config.toml
image_size = 64
cond_dim = 192
activation = "mish"
widths = [96, 96, 192]
blocks_per_level = 1
upsampling = "nearest_conv"
residual_init = "scaled_by_depth"
lr = 0.0037
shampoo_beta = 0.95
merge_dims = false
lr_schedule = "wsd"
decay_fraction = 0.2
final_lr_fraction = 0
Rows from block 5, named by matrix and row number. Rows with one number belong to one channel. Each number is 500 + 40 x the weight over its row's rms, rounded and kept within 0 to 999. All counts start at 0. Numbers have three digits each. After the name is the row's rms in percent of the matrix's.
# convs0: first 3x3 conv (model.mid.2.convs.0.weight, 192x192x3x3, standardized in use), inputs 90-95, a 3x3 kernel for each
# convs1: second 3x3 conv (model.mid.2.convs.1.weight, 192x192x3x3, standardized in use, transposed), outputs 90-95, a 3x3 kernel for each
convs0.123 122:555503467504516532513476459493444538508510537461465468481486555526498485478466525509501517525535497464497513480511520489500495507492492436506499484543526460541548
convs0.124 102:479503536525508413472574450484463486499503495428454535492487478402550478548524495538525450479493462560486519435481549498433498607526455475480454541499519546487593
convs0.125 118:428476512459461465478549496484594481563478502445459518476447461475464473555556529541485490480417471537493464492511504485530538563477524511506481481496481463538500
convs0.126 078:493462488464528503422628503495497561473471496509478550491477518510556418518548567505420462557509537559509563474383485480476447486490471590467576495486515593456504
convs0.127 095:532509490479558466484476532506412489520483459467489531505468467535501561487529496551524504378552495551557410478504492535452445499453531514514499503493464514486462
convs0.128 098:556458529477528451566488502457495503443491510486497512453526504491478486490469516541509525537548476478545545478457452482487516468464442486493429469497530456458509
convs0.129 119:576550477495489476467526501517480471529483483545493495490521455510526479520514519529461582563521430470544392544545481484509513496537413527444474446526554524454512
convs0.130 099:553417493451480605491527543496518446496480483493439502495445503483500478539581501494454462496498506465509541508480499476496511504528538511388480516491518570446466
convs0.131 104:490482462567454529476504546485474467460499542557452459511535486420487496536557471488546517565520543488513479526474434426534481475477504537558480579524486502452514
convs0.132 104:518432541484573453499513462475450494467419499465513479494480507489515488486419483494431475496496494535549550474552490545526494421486450552475508410457521547537508
convs0.133 110:432559445512443410487446517457490506544459490592502520498578540552549458524527527451412469459413473484517499548545540496506505492534542445456456497541498540492479
convs0.134 071:565574482524518491510507598505428432534491473578409486481410488527512464521512499470459443497500519473525511566486505501498522491558541556484470544487591486561509
convs0.135 092:486420429528611509487492459537441465506544558515570625526539526496534563518407481546503527484399483544415513406538556462533517443432463478500455497553519450512597
convs0.136 090:472488526544513513488431561509561455459508537474554479510557472515470455488481419360526494575413458540574556502510496474509475555518527443466561532578500479539474
convs0.137 107:452516537493538515501478512473521538451513537499511443537439499509454571499531518499496537450482470476392472455478492559482515495514478501554472482523490460426480
convs0.138 091:444475463512502523535538514502498544454519512533475426495460507562413499464505491490520418526511439523553443475451543507523410529500491510449344520465474545542501
convs0.139 101:554452505522497548479544514539486474569440480575529521501538480503522518522474466488541472499456485538491470445524467501487477473595469436481479594521487549541597
convs0.140 101:532485530543477555456495485458523502596494482509472506482531488503506460452521518447524564470583523494534451443493507488501485453529534428449487444502583491604465
convs0.141 093:475465547519473507514478506426565432459494475511562517480492472511436484422502525495416477499451471482488478517545505438527509487528494466548550502517492441514511
convs0.142 099:483423476462467583518485523486428537492578529549452441465452494528495543455511476504524504525446487539524464514499495506512532524490515479484489540539507558503500
convs0.143 090:523454539412503516517544494465502517512497508477507536461538503510494520469507500533503530447497537489501523504491527526466501438508496537489553488503510474486505
convs0.144 107:445498516444472566530563497475560536528503517523505418515502528615494481566535539572419564408565556544424428490455470509508495548538502494511434557524481489483546
convs0.145 094:445551499519492439516446488501494519468460524493501454545509513544494477542501530507563551533531505496558536505488473454501508480431548583529565568572523522508484
convs0.146 113:559441428612553452522481543506491499444459527530425453501533500508516516495424410437438488477487523540519503482495485483506465471486529522466486551515485547565507
convs1.123 152:484449530477509460525467493470521502506410541480559503472504545472534486474500451512483504509424508457586465478485573503504486508401468516517514576385489577467487
convs1.124 074:544475480583498432452482473536520500440529514465416483571484513514556506439516476532466488468465508519513531488458470489537476449472430464476381399468486518476483
convs1.125 129:509480493529552444494432557513469549479541363495394504496467498525502487516406485587404491488477542455515491468473485522509498508551486503494474473550489495526576
convs1.126 105:479410488509477452527512486530552438517594555476552423482425499455492570526477462521473616571560515555469563550517482492452482508515393469493425474451498437433486
convs1.127 063:491512508508481593508452506465503497513494461484476558531482484481565523507658539451525437460545472485451492519508429470409486466498488492465482462453499507454482
convs1.128 070:532520416501577556536555520505491480539557546496463527552538498577503521574483507574512528505552485501450574532551495511508484528531513494575504448533448448488481
convs1.129 042:462561486492483547478531445501472472452467513462488454483551551481496550444420401432442618532502555562427497476500496491504484526499449449466463501506422465520511
convs1.130 117:492434508444564490603530499480505515521527522557531423465400455453477466505461391571573532522482489430493564555481507468524496537476430538510482448450544490544544
convs1.131 115:466528511467514512525523506549475505459487524471537516556501497532562603601400507534477543429458506464527444502495501516444453501522451439491459460508438496473460
convs1.132 091:521472484431500563482496466471495530462545547533542485481485591538378442558529543484524439484549482505542553528548468509532505462465510511500414431552522523507516
convs1.133 108:449548467563529445533521539451513509526541409539458483390400458474482492488501520501470502443398462557546566508494499551449496564538501534491482529509427511545527
convs1.134 103:480519495490515472493512538553488445513492459507565490489567521508524491519515520481472467476601582470465488493489489468485485465510469447542497468530458559485488
convs1.135 113:525559448440437532516489491410500443399428436552603514445493495375477544460473576567508375537508481483438549517543461551507528474460479474501493435422480532524507
convs1.136 039:570501441488521507540534500521423470555527470537477509611514549547532406563486532327350414529444378470435548492501446501508527505497564514539496529513554440461539
convs1.137 077:456512549465486478471453505515498390511524446481556540494497446451525472546590524411475487491477541434459496496505505499537499509529498512524477483442494471514491
convs1.138 088:482565472510424537482490541521556502460529485523468510447562472480592489479450474519482486497556478507594451478485487526410434503517494500421568512470460556530538
convs1.139 091:437491529524548570606462518472505476493531450469523527407558428343557511386537469406520491506553460456351568543506476508487451501508540503497447492469520423501449
convs1.140 059:541518532503558530487514487515495523510482566465536509374547562435505600408424462480636538408423465335460458494543485489545506469500523530509451498438481435470498
convs1.141 156:486525496489494516478503533562438505523449459506483442436473509438585571442588500474503518477470532468409557526481500570497515576456478556528509517546527491460527
convs1.142 115:457481498448584522504453531552522466550406528517576544461493450363369418486450475561518533467509514433442536487459472468510565539580455528456507485425486495557520
convs1.143 035:460523539505493517561427444489507505507502506545477437611601487518482492523537554482508564462470455407377354520492466513496472480499484466520546478472480481469464
convs1.144 061:537495501430535486421478414511443498489513463495466438460485541520362472508496507479481351504544537601435488470460484492456478427478503495487501467525500467472497
convs1.145 113:478528540550517580507471424469483484526494520454456381466462475520440389477545591525446534522520483512516480463481541506538592503449520548484546504506528526455400
convs1.146 111:488476503653444456533499501516527501547505510529468475518493472477571508514553506445542541449582443580571444460457505545458468562478498498436471529501530541529479