Rows from block 6, named by matrix and row number. Each number is 128 + 24 x the weight over the matrix's rms, rounded and kept within 0 to 255. All counts start at 0. Numbers have three digits each.
# convs0: first 3x3 conv (model.decb.0.0.convs.0.weight, 96x192x3x3, standardized in use), inputs 165-175, a 3x3 kernel for each
convs0.0:110180181190217133151065097128085112160084100134076114089075144135054113197182141167197068055045145231162149131157175123117131103075084169153132108131096086097103125115181104079170086162147146135138142121123144140154147086135172160114144142147141133129145110071135139141135120113149197151143187107
convs0.1:138119071132191085120046090152138152141097208127092143103102134119106179133196138181145113058090169089133106159127167169154087111124136185150103145116123097095143172077103092164143173166162144109100126088133157103047120150163113127151142095186134120102156118135142142114114154111146137088148121076
convs0.2:135140151131170105109176117131117100144098149118168152076157195134168149161101098228152184103123158107033152119156120098144166136145131096119157115096089089161131117131128112123130118169098137128131131168155139125135104116108129157098120168113136135104113108156132127141108133125133135115147107146
convs0.3:133126140160111104139128103096117070106111151076130106149086115127145141116128150125150229073050236220111088089205073117155142160096165097136183126129250199167059100142107141121073138152142155078167119050195149131177085117144119138119127105129141121115156069175125135086082145146135128152112159098
convs0.4:100098120093136111142132134164091111123119182153123080100080125150152139132130123132123142095096112134130100141203140087121128148080114107145144083160105160163178088159068124105144155078149105136126126142161107117120101090143132185118131068180154080082118156190093214127095121160135108063151105137
convs0.5:130119135077136156147120103141162086093091100109095104118091124082081145105151090159117092099117118045205126127153122119192100088175085122133143098155180118130114095160119115157155154166135189131109091131135110112119195141132179134123155141156158086067138153160124139142153136141143131138169117120
convs0.6:109140152096152095124093087147130134103098115140144138141105088131120137106112126153129115116106128065134134100135123143143131111150104142162123125167160125055153109128133079114124138115144153122141079073090115073089119132103112140132146135126114096122130154157138185116131127135094134146108114124
convs0.7:116074109122109137092139091125145092121144131133108099180184172091066203127114203142050117129116179128110191116109120149129117084149088097115069167156105158142109114129083139084128128089106129145098139158154146127104092133143103101151100098144138133161135122139152128124116097137107143124113102150
convs0.8:112111100103145122177155138153179121180140088133152105162111138127132141143147133159167108184000168144028163121139127132143167117151162163149144171170187129124126128104156121084120116083118141156154149160167151124121096140121090066095125107137149122103132086152159136125121108130104202144113138148
convs0.9:126030083131214168120106087141083114162124104138162119151077120138086140152140156035017123092117116137130183094080072088171134086129176128084065109158134081081147138157088109110124158112140119090092147080105109113124065117129128119101141140154113162170115102139157174107115066096112148142137098138
convs0.10:152077139143119136100120113155150074154145096175157138117154111147107120159194141117149129078120189129104116120142128111168155091122138102119151166182180129168104109144121164118154121156134125145133089140171177129129146099122150116121093098129149162136087118130152139127089115154118178171118190113
convs0.11:103074117106128115149132121122138138146147124161130149117100132136131162122125171131131128099123188113058150120089112211120129133149108101119130125114115125109130138128114142160133153136123139154125114125132149140106088116130125124117145135128147108127159134109130097091138157138108117142123122131
convs0.12:132079123158097155095140174133098130082119082104120124121175154135130104145129171169124077110194122110124107150125131165127155090153170158210127140190179128074067095180177132138138096116116164145153090130115123119119137111118155155139145109163190074117130184101151111082128132127113108209102155130
convs0.13:140030078134144180099107155154149141166137092140109107108179140162094086100083096084135087134154149168107086103137167119120142109126126164096092101129123136110157146109118150113120088118138118148119153106093120115108109129146159137095137138105134109134146083114115112110119134094082136176135109114
convs0.14:130135136120098156148134130120122106098196103153112133124070126118247060122100174125155148232000193146255170107117142105194115089174147119143077072136161103081128101114096088131186139140102168136154128152146143192107145111137152135158132122162124117134148114118159147132125153140113113143128118116
convs0.15:150089061123102173126096087141135118120075112108128110157128137170145072082165126115154124173167093176090140141116138147124120126167147142115137137074078141039108157120138153107068133167152147170169143101101091137096051119159125143127109124139140137110095103159089160144103113122136118113117101141
convs0.16:142140138138141142176108115161141098117157131116113107125123151159129142114142132115143126117161181168144107109087189132159108065159088095132092068102146122139116131117107084157136118131148137144142132105104146167112128141131135158125114125146151163085141099147117137139119135138118117101141183091
convs0.17:120117103121165153148141107108101115111154107127151155137137139091000112072058122120114127161098124105132116112147095132133126130136140137127117153127137139128114135145124138113125134125096131144143119125162133121139119123129147134118128146102118121117113107134138099102120127157176102115170164117
convs0.18:122141073093152060166150071134166120155101105131130096167150146114107116083142137130127067104110101128120114137202160168189095131143140150150141106070120117097101117128169134098156125110137127146135138171205134139146172126080165110123156168130122116110123117127107110162127130125125208121106140129
convs0.19:090137161156066092189105081159156135150126124125138112117115093132173067169138080110131143111071090149119104140179123074115142119062157145097124152018095162121049083125127122139125110119107163149149194143104175148103123106114121104108150138165148189114112133147159104132117127165165100077129134099
convs0.20:125132118139116110130080113118128114145150154158132132121151118139101163132113158119079100114114183144059098140156159114199147127107147137090102135075143142158127104121107158119156144121132145077147114117160161158109165133142115113136114128081145125062132166112102113098137082113129133165125156090
convs0.21:173111136137132180123072108124151126160150128087097121143094143154164154162152110139179165097000163103194102131075068134118095138142119135153142140108031077166098143115114138171130157131098119153134126124112139097120126121132144137126154152143143135084153100096118149135126114173076079119084116098
convs0.22:125149165150140114169152117127115069140151125145136139112139078090189110141090085134124145114073110164164125140165114108146145191109109130132100137124134152109122141124097134218153086093155136130153180165117148164156121137099135135103107143141110173134091131131135126135167102136138097109117115122
convs0.23:142109153140106152129116120111129138131117136142158134111128089072091147143081119127121137140114128099120104147114179128097144108138110162123154148128185113169139101094099114138163135105122148119145133121121126113104087161131123130129097137132116106130118130125115137119144138119136156176114143164
convs0.24:114181167218088100090113065113141105145041138145125138102112087127134137126143127132080169070001114130107124160168084147183123109149134166061153103186078134069110118142116129069127156133122145143136153098152119055130118159136130120159168162191117169126129131165099086152154150150129134163126090124
convs0.25:176182014098114114073099070118147117105083116131144111139128106118141088119103138116068141217254085120054197126074070141141164148139150141167116139094134179131100112186136144044144106102100195136160146135160144202143132134124164131125119103102125111111082103185118119120098161135203036154137205155
convs0.26:128128130132109110107096115131137127115133122110126141143201159183116097159076123144161131178112111176107094095107115123120107113112121155132124126103123127118103129114125104114106121133121108131118117118138118095110123123122154148139129107103141159129113125141135126128127113119147117173122128141
convs0.27:111132134160114094113114136108120143143123096123101114135141142141185120104148104120205096205000164118048141113119185119161121113135135159128114125148144122175132151062117081155124102125170099114079113140078161116120103177122132102109134107141138134095153130158138078142109164125175155203135136155
convs0.28:129158173129114186105132154099145163110082127136140128144110141100165122110101112147094133091255099104035106109106127134122120102171144116103084109070133118048129117167101162105160126122149120071099117128095142135124141160119130132123152064093107076138122106113156125126123114096126090180104129134
convs0.29:117109124134126118124113111111137104115114132122076144142071166164088074114163136139094188132255126176103158134134142130158114134124143149128151138098096117124120117112124132127107117138108150108114138131122152139141136136138116098125128113127117153159136109157145153142150157206131184152165128145
convs0.30:128129121160212093101148129130083147125182133142113154145125119113000104171049138146126151154045089081153121125132114130072135123123132148190157136204149147125170117132121082123163124130154102116138113139140122146114121135133162137123172138106142128133127148142142144172132135137158090146116152140
convs0.31:156184187103048136150168144136147143136129148138153137131120116155152096164167129144106159104180065099164091153120145104137131088117137158118149137078137155160109116117150073141162104124096117148141149174168152119133103103108102120105118086101106118126119154151109166173130157140122122116094111123
convs0.32:131127130154134153174141115139127131126160103148108117151115131112112113139087152155096158124122157125126125112090117134097128142105115146102116057078118096158081131140115102109137123101109090108131147128139097099114144134102142099137146131159119107137216113133136137146105123108125096119103132123
convs0.33:104155114166140133131148185154116156168155163146163154197089170118135144090054156170162114050066170055130184153125109109136111121116126183171129141097153136095148098075127093186134087112170140117139140086106077159133149115126139118126112130140144144108153162129160114137141131148142100168146143157
convs0.34:143134170152183136118153127145150129112155115139101111116131138104149155144170128157131154103038141111149130096127165106122145102130122115121125068097101132141123162135159097102133125170170131109116117151182130134113151162130113107188102106113123086146169125101144183109094138099124118109127147136
convs0.35:162134117124111095145111131140132133114141127147113153153116148097132134132135129125138114106126128132150140176164178113134137100119113137127139168149138124098151152151155142141120116099112136130105139163135121135122162108122120145220050150173096170122131084174128147173131110086094131092157133157
convs0.36:089096120005051096108116150101168145129126125143130167169100140150130146130139142138112103184132135095147080117174144158123140082114151169120092148156095088132117095114113098144094094130135152101105162149179089101131156114111097154112095126107131154142123147160136105122153099126069102099104077091
convs0.37:111143142131107109101097135113110156090120128120150133138163119092124128088091122138173126132165208076147157089085098159116112133119097161112114121102165097115170179104122148127141134119095137096102144084106148139162156125169099127140138162116134115111115102117161145105116156120128127156122110149
convs0.38:157124115184146113164133146134155114166145114114150150181134128120082127110083173090055101134168079179048155081083166193175131160122107143243063178186158171200131084079099149169137108155109105063110127141154112157099192145132133131135115154123058120164156165101144144137136131093165132123105116119
convs0.39:080131132167165131155139099104100149159136127170126100174102142111073153112124159166165141039212128136153059112121122150131116093112119127102106131110142151113167158118097114125124106143126115100161159158165124163137134103130168079115125164109121096102126150109143148136158087159179107107138117103
convs0.40:127125152138166164162150097136130108136117115139135117075101135070183081152138110096098146108116187065179151124087141175160103093156136122080125106180152152148122128119126154118135130152132129139172149109126089097086134101092116080123112108153114101133140130162116130138130129101187131112149153147
convs0.41:078103131099076124133137143098109118141083131138143159156054114072147076137143150176137130067255103095071159158140148170125105073147130134074122078128144136082119108140137115075107117139145123111119121113113132156144151104118127104106117111117147128120114164136149115155160162120122102139121111135
convs0.42:148128157125088074121085093121097108114095090087113086126137146132116103131127162120113113062255154139096100100123128146089131126132126108163125152100142109119128094130143098111074125082097151122145102115159129129134112136112135138136151123119133113128165167122161140120144148171152140097127145130
convs0.43:100132163122175114109141149179072106118108193158184109134157153110138147159144126143146133154123064134190090099153115105097213141154101121145094168167142118255087156120115176127148088079085164126125153166150163143159123146056194102193075136150127175171100141130209159114144122078118142112149137088
convs0.44:152133145131113143141138159136122133139113108142237166130078108119104087116125157124132096138094092109135116112111097148075124154033091131125125112180072173140146118118103100136117162132157155167153176168249110133109140105116120132152152107082139149150147133158097141133138122136117051151120107081
convs0.45:153129132128100108124092088139112101130097125101138083181158140124188148154177125141059129158119068155076159106164110099104141121109132121161124121109096119146111126104139101113115166112112124151190123127102111133144179101101142121111166074124162175157126156147118156129143087116123139127158143136
convs0.46:143158113153082132140128116090095098140077113124073108140042101149079151124246189114130101136196161128156156128153145114176111127139155104149157139161170107082093121127142124093122100128116178142179139106128135171165114113130096134140139103131128164158089094102148116134130120123149173169127124132
convs0.47:132017111110092170135131108184120156152123156126129119089186132111121152148122131134078122146124108126138098141104067143169092130115124133087097102080090136090124135143102108122122129139071152166105143112115114114107149134106088107119096163115150097156131159110151132111111107118122101188087137090
convs0.48:160165137144136159166130147148141127124128106095100085188184124096079110144113168203156149172111146077058122096173098128104118108124113174115158082080132134132133136116116121122108116118097148128098182149126146126141152135121116106136177126151102122102140074119129094128142126141172089129147145138
convs0.49:099114112131137131118119132123100104120102110121128128136204164216140100217102126110057144157111104142142078102153148120137137100135144124129132132124088114131139136131124125118113100105120113128134131111134126131162144117137130098122110130127109129112125129140127159124128123144131148142125130125
convs0.50:145154116141106075112116080166136118146111133135094139125141120101152128118132155103106117121210086118073145158133173123127158134127124141089126136148111140150124153129174147101154127127124137094101120093095145128128151129149126155105129134116137119127083118143097150144119136139143086140135126114
convs0.51:143129141119093117131134100119140154133135128143097116108132118098117206150151183147145128120088170163076147139117118116137146140124138119124140146189157161160125156108123147125099132150091133120117138112097133128139121125117127107127133125104137148158095130181138111118090116140111129099135136154
convs0.52:133148164120152144137120081116131149192179141170161147112103097054022113139123145169175140137067116110117140151078132137110098104115140132203146144163195173156111138105132140086126148127096146131123146146133129123130119118115111123114127109115127082127132143092110124129156164143166129156189163138
convs0.53:106095118118072082135122130150132130107099166124143136121095138146131116137160126153137102134119062154121142135145096100135105150155158126091124132150141143069121169150168109133146102162135154161121116110080133175182104145161136144143127124133137115118117115130134093137147129138130140125151162132
convs0.54:094122157092130191106148174117102107123145119160143167148167162119121156121073169148173109118208139117091201132168144109160114128128145117120114119155191179128128097184091123123191104190149138121094159127126115177109146069108140112149162137156166087100075162126093118121139144160138184094145126151
convs0.55:141156158109158141112091145131106116124176108126123138141097116166119082136168147126121122174000124132122148161102128132111098125114096136108123112130119130104089143117119138103127149178120147133151127118106158149125127146117113124149133147144122130128089149113133142136117179152160136143126116124
convs0.56:151115132141132176115142119160128132115067135165085094142120102172133142108137161142130139111117118217212119143145127140132115131139147143122123104103111101123102131093108137157129118140128140186172122094049131153148116114140125107121093106137120145122147110096119122139133150129144156154140148121
convs0.57:117117137112129124143127118103123108108153126143098136124168153137008136145153152132151128121129168132132140094137097143139117152138130126111144151158111118165158119101108116198120136107120126145166113144120108110100130118149119132125133144157156140111125164139100138126111137136118161141123154161
convs0.58:151126161146132111136109113134125143140159129141158144127121122133154136090102127129118136084140146137093151120097137165095133109124159132102135137104131111136136107096100150142161112101125166142154142130109148117146110118118143107126105126112142148127115138134105137129109119144129131173134105160
convs0.59:159148142133120155150117134088161149100139132111151104110118155112136196137138141117076109102092112080186169108124128135111141169150178117106099100102122102102102138122129125114192113115156100062168112119157150124179133157095118137116110120141123110103101138120115191173105101133111106166125091132
convs0.60:186149118110049123089144113178138124133115140133131132098095114174119071119146143085138154100193117077096189136140093097137104088111136105050149094089118108062192140132101116138125101118135119131165131106115118072110131147144101118141134139167112115132124149184112113142115133140081090172096133169
convs0.61:153157101164130126081077101112138113113149112131092124122161108087134176148163111124136115127188107094115087147104113094148161149127115151130127100061109159120142125143166153144154125151147110138133162113169117123079157109083115109105135085157085112123142108128149103134136101132149105049105116108
convs0.62:126141132144145125139162163117152146108137139083085093135116155136118111126160155146228151171005203132094219093142131115146097128134127120082114124151134111120136146106107166168136135121094117097104082105089149124139087137121126130127118121096093171148129158098134128128098165122111096170155132131
convs0.63:098113106076111155113100120111140154146168158135107151114131113081080130111137115148116144136159151080111127148133110110137130167091110066109110096143126127128154155111118173166142143140150090123098129182128142149136142165120173140125108140138099149156120070156124124078148109119123123129109123133
convs0.64:156172129126134049084081124091152150141077156131137138150155170174166180179212187125179116165199074124137112137098120146122075149140133074169136126198142148118106106100134115138108071118138118108143061109159117126141082158169120148106108114097146128125190125109123168111078124139106177144154130132
convs0.65:110136123111140115164127151152141106123105146150116109166149133117123126144133127148096107161108124118138130127161140112089106120124150079097131108096131081126122128084119114148161133117129165104120119149148106125100151145135144119144131166136124090100141116147124154115159103093135134140083131136
convs0.66:137065126133107081176126058151091140096137118160128128134171096204025130129058194117177164240040157162000208077112134070125113127117129114127132146107121091115110109182105150118134113136106079149115092069106151121071114129111155115079159096128109139135115159167078146126081156153075159130111174122
convs0.67:127136110117160123148148118146155169110088131106116145145150145126093158152098107137129098142147101145204102152098078101152131094125111130124099135118122117175158136131163141149136136101098120132138106119103114133127136133120114129168133125125137127129079131134122135102070125093143162114114124126
convs0.68:109134107137159118162152157110110143129102097151132126127125129130098149164164175164202122132126115127182145084153150126128169150131155182122139135057145114121173097160165144121158159078107177126089085105141102102121119146132152158075164140063163100119126158133122113117116123131126172153131120123
convs0.69:136149151159118092141073085164168155111102173099109119100165128119178156124137147128097125050169144074253192114079134133132106149171146119074090156200161097111132145125144167116133142105138089103134118093102112141130119116125147152124108129138107109203127110117091078101107132131133129162148137092
convs0.70:129201173070117161170182148139159110117142130121176131164095110172212089136161135046119135194067130164175091117131101113054107141134098110037138139163080109127146112088081142130115169112080134149162090099140110089123121087160112120104118135094123167077096159147084130108114177179100039153137090130
convs0.71:156163170169126131124115134144124106191096098095050104157134148108132214178189094193166158006072117095255127111107130175085049146098089167141160132130101094186125154100109087131157169085058104179123143123134136130123130150138108154127083140125115141138150059058162139101131150156128111120130121111
convs0.72:145115112150112135149101151157126139133127179141115126152099120124137150108080120102131120077159081092129066125159163110113153085134129095098064132132149084080132109144130140153170117139109127101099132147151149118139133100130099120113097134139145086103091127107128090153140090135090089093108163129
convs0.73:180110140131117146167166083130162123103129122121111125114170108136166132131112124038095140222118093087098160107127167117120113171141129158114130120163154108157100100157155120167109130165149104061128146123118138128103119122111108114113115112123120114119137109129142102107132075113100124104107126123
convs0.74:146178089112141143102095103151141113100138129150085127120143147098109203129068141087102117119178105128144108171089116180131161124120141105089115110112169088115116131119148132099121140110127086135175102130133097125149154117108136117132152144107104104111083096167143150136144102124154150073122147111
convs0.75:159113123145108136134135128119158133129081138129151144142120126142095076104088134125146154200105132143140127121117111097116168112121116183143118146105112174081054106093150109154142107149153111100155080080106101141174172164079192131148151135121074188092107069114116101180127135154114089110114139155
convs0.76:140093113086044104136125092125120133107215122092115160123168118106184128123083105078086109089211110138080154158126128144130141118116106154166157089091082096115076090121117151152193104086086126113086132131101142132111110143108160133096123086116094138111121148102147126092098078122112148154121124153
convs0.77:137152140152151123154139140164116143099119141125100110139130158183085140116147126138139128098095145107101141117146127143134108127103115120121139139117121123142105128150132155098138136156138104132139140123155156151159148145116123124106129126144139121126077116159137111124119148143148069115141144148
convs0.78:159121121109216112091122131153111103151163128112147164123172134163144102159170095115139131161175210152000127142130146104158138120129160133106114127121116125143161100127157155094055158113137172113070092108124099113096057111088136192114135133124149146137083151125124139127107142099127112195112146114
convs0.79:130135138147159132176166125130130110136127148132173132124184135103072242086115057160148131156255124133000207128157145107154142110096117134118148134115112096101103132132118145101129149163093136105103147114121150128164140106139135130107120167102146104137116116140119135126129132111117185098153103163
convs0.80:148136118120145135118115096146126125126160137145094121102095111081095140102081137127119155074089111115130166117120143102115122133135132098046122116186135134124145114124093147142122145172099157176133101113078142124136190198126111146086127070174148150156107169116083095170106167103146139124083146165
convs0.81:112151130152216124124128078139101136120100104137106152092097105111255127123152097123126104156255133106172108135124149145121125124139141171243164154117162156149156146153123116086130144126144132167134097102114137131127103127126101127114143144112105132135110121135134116135111154169173024092125172140
convs0.82:128135122128126150147135185127122156097130145144093157108085148153097059215140091142086122133062120187142159110171121104136141152135109125136109125126129149122116172152129157125152103145116131129129118126115110110132147143144154137142131201150151100085122077099126124090155106132120122143113144122
convs0.83:102123137131154139102109124118147142116121127112116141107131122129088136119121107151140130132126063128096120102104153162127085157136102132121075140103042128165101152119141147077073118096151144115156141129135126104094148115118171165141137159153156132136127156138134122112114095137105119111111121134
convs0.84:175142126164144086134073082150171172105168152143121098105116125119122086134086146119126141110153107147087129104123115130107116147118080089126122087159119114150075142104126138134116098147133086083087150131096125136109114120134143152102107139142113127178141131116113127098090137170138149125112127139
convs0.85:109162092120118099178185166094164166151069117136151144099140105114074215101097086099111164095209101103131104109148157177130149065186178108195160177180246117167227163088105130154143174068154118122154136172109117151182159103135136068170144122097091104153164148097115146170112124096126140103100103144
convs0.86:156106124098092077106120087137172141170145121120113126126136114105129126112124087134062111117108109099107092111172089132153157138191073116104103099107096127119131130156165105147143115154136124150118141141154131159144103138112119140135100126136168083104194141160090119092131140175152110157140095154
convs0.87:163144128186134091065103085160157097127173100061105155138081134194198089073191098124205194214000185255197102168160116089093120215114098051173115135108092159168062130120158173168100108146085118203161038152159130096100121088111133115115125105087112155111143190152099173142072165165147132177168097131
convs0.88:153153100168143110093071081076092159165110115147117146130148094092106124114132136156199139170106075118081123155156138155193136139122123119168174157163101137147122097143052189101145128124108149156151117122127152136128107122163154133100137122097171120205136130123086094149148100119184159167129171116
convs0.89:136111130097109086155162099131079135163181134101149109127186185192144104176124121085154079144078150162154093131116118184136123128104061130119073173177168118150132125121139148073185091156158116118095120161129142104125143093111110139160109096123145084095152120138128146091106154101148125112134117139
convs0.90:137106131105106122109112057130147123087089096124087100108177140085071120122169130125139127159130170066255071084098138156138146119120144096095086140178125113130145130113124106128102102189107108126139134156133123136103155065096118112136097110152119155142138119158124146159129109095118148162111108135
convs0.91:097077146144139144150145083126106147161141104164100100120143130135118174159115087136093140097148156117097137121149095123148169127151117147132125128108085149121130126098136110111147162092101149131151128159174109106165086119119087116120117142134105109139133139142127128135117129113150139102150139131
convs0.92:098118142117060158153152174164166163110101111115143136117127130124127119100098105142168145055067150146189115071118151113150100106135149148123149144139132122190146144108122102197109135123105122124134122097108103123115092128114120107129144129138137111122127097142145126097118153138111178146115113130
convs0.93:137130105118106136122127145128114148135123122124176134078069135088117105133140141132145116104139094162190135135158169150088087123151125114184113115137139077127117111146129145126129138085104093097130129114130135122122174165132153162131132129107111176154146117124155150155129123132161128146137100112
convs0.94:122134120136089135121168177140168139107116088126122135090135106138151113129123121140087138165058171141141130087149180104126090111132111123057124126166175147196170144137114119154107119105102110082112125107131111083115121126130125115133180152121093108120158161170138144125104161166128116154129123141
convs0.95:141098134110172112116160083119138106175111166098150094130140109205169148141185137117098153203160118252255123114159142104141183139084139136186110191086159181126124148139120174129133151083105114114129151176145160168097133128150115110130137136112142138145145057084158130096137115154188125094141144127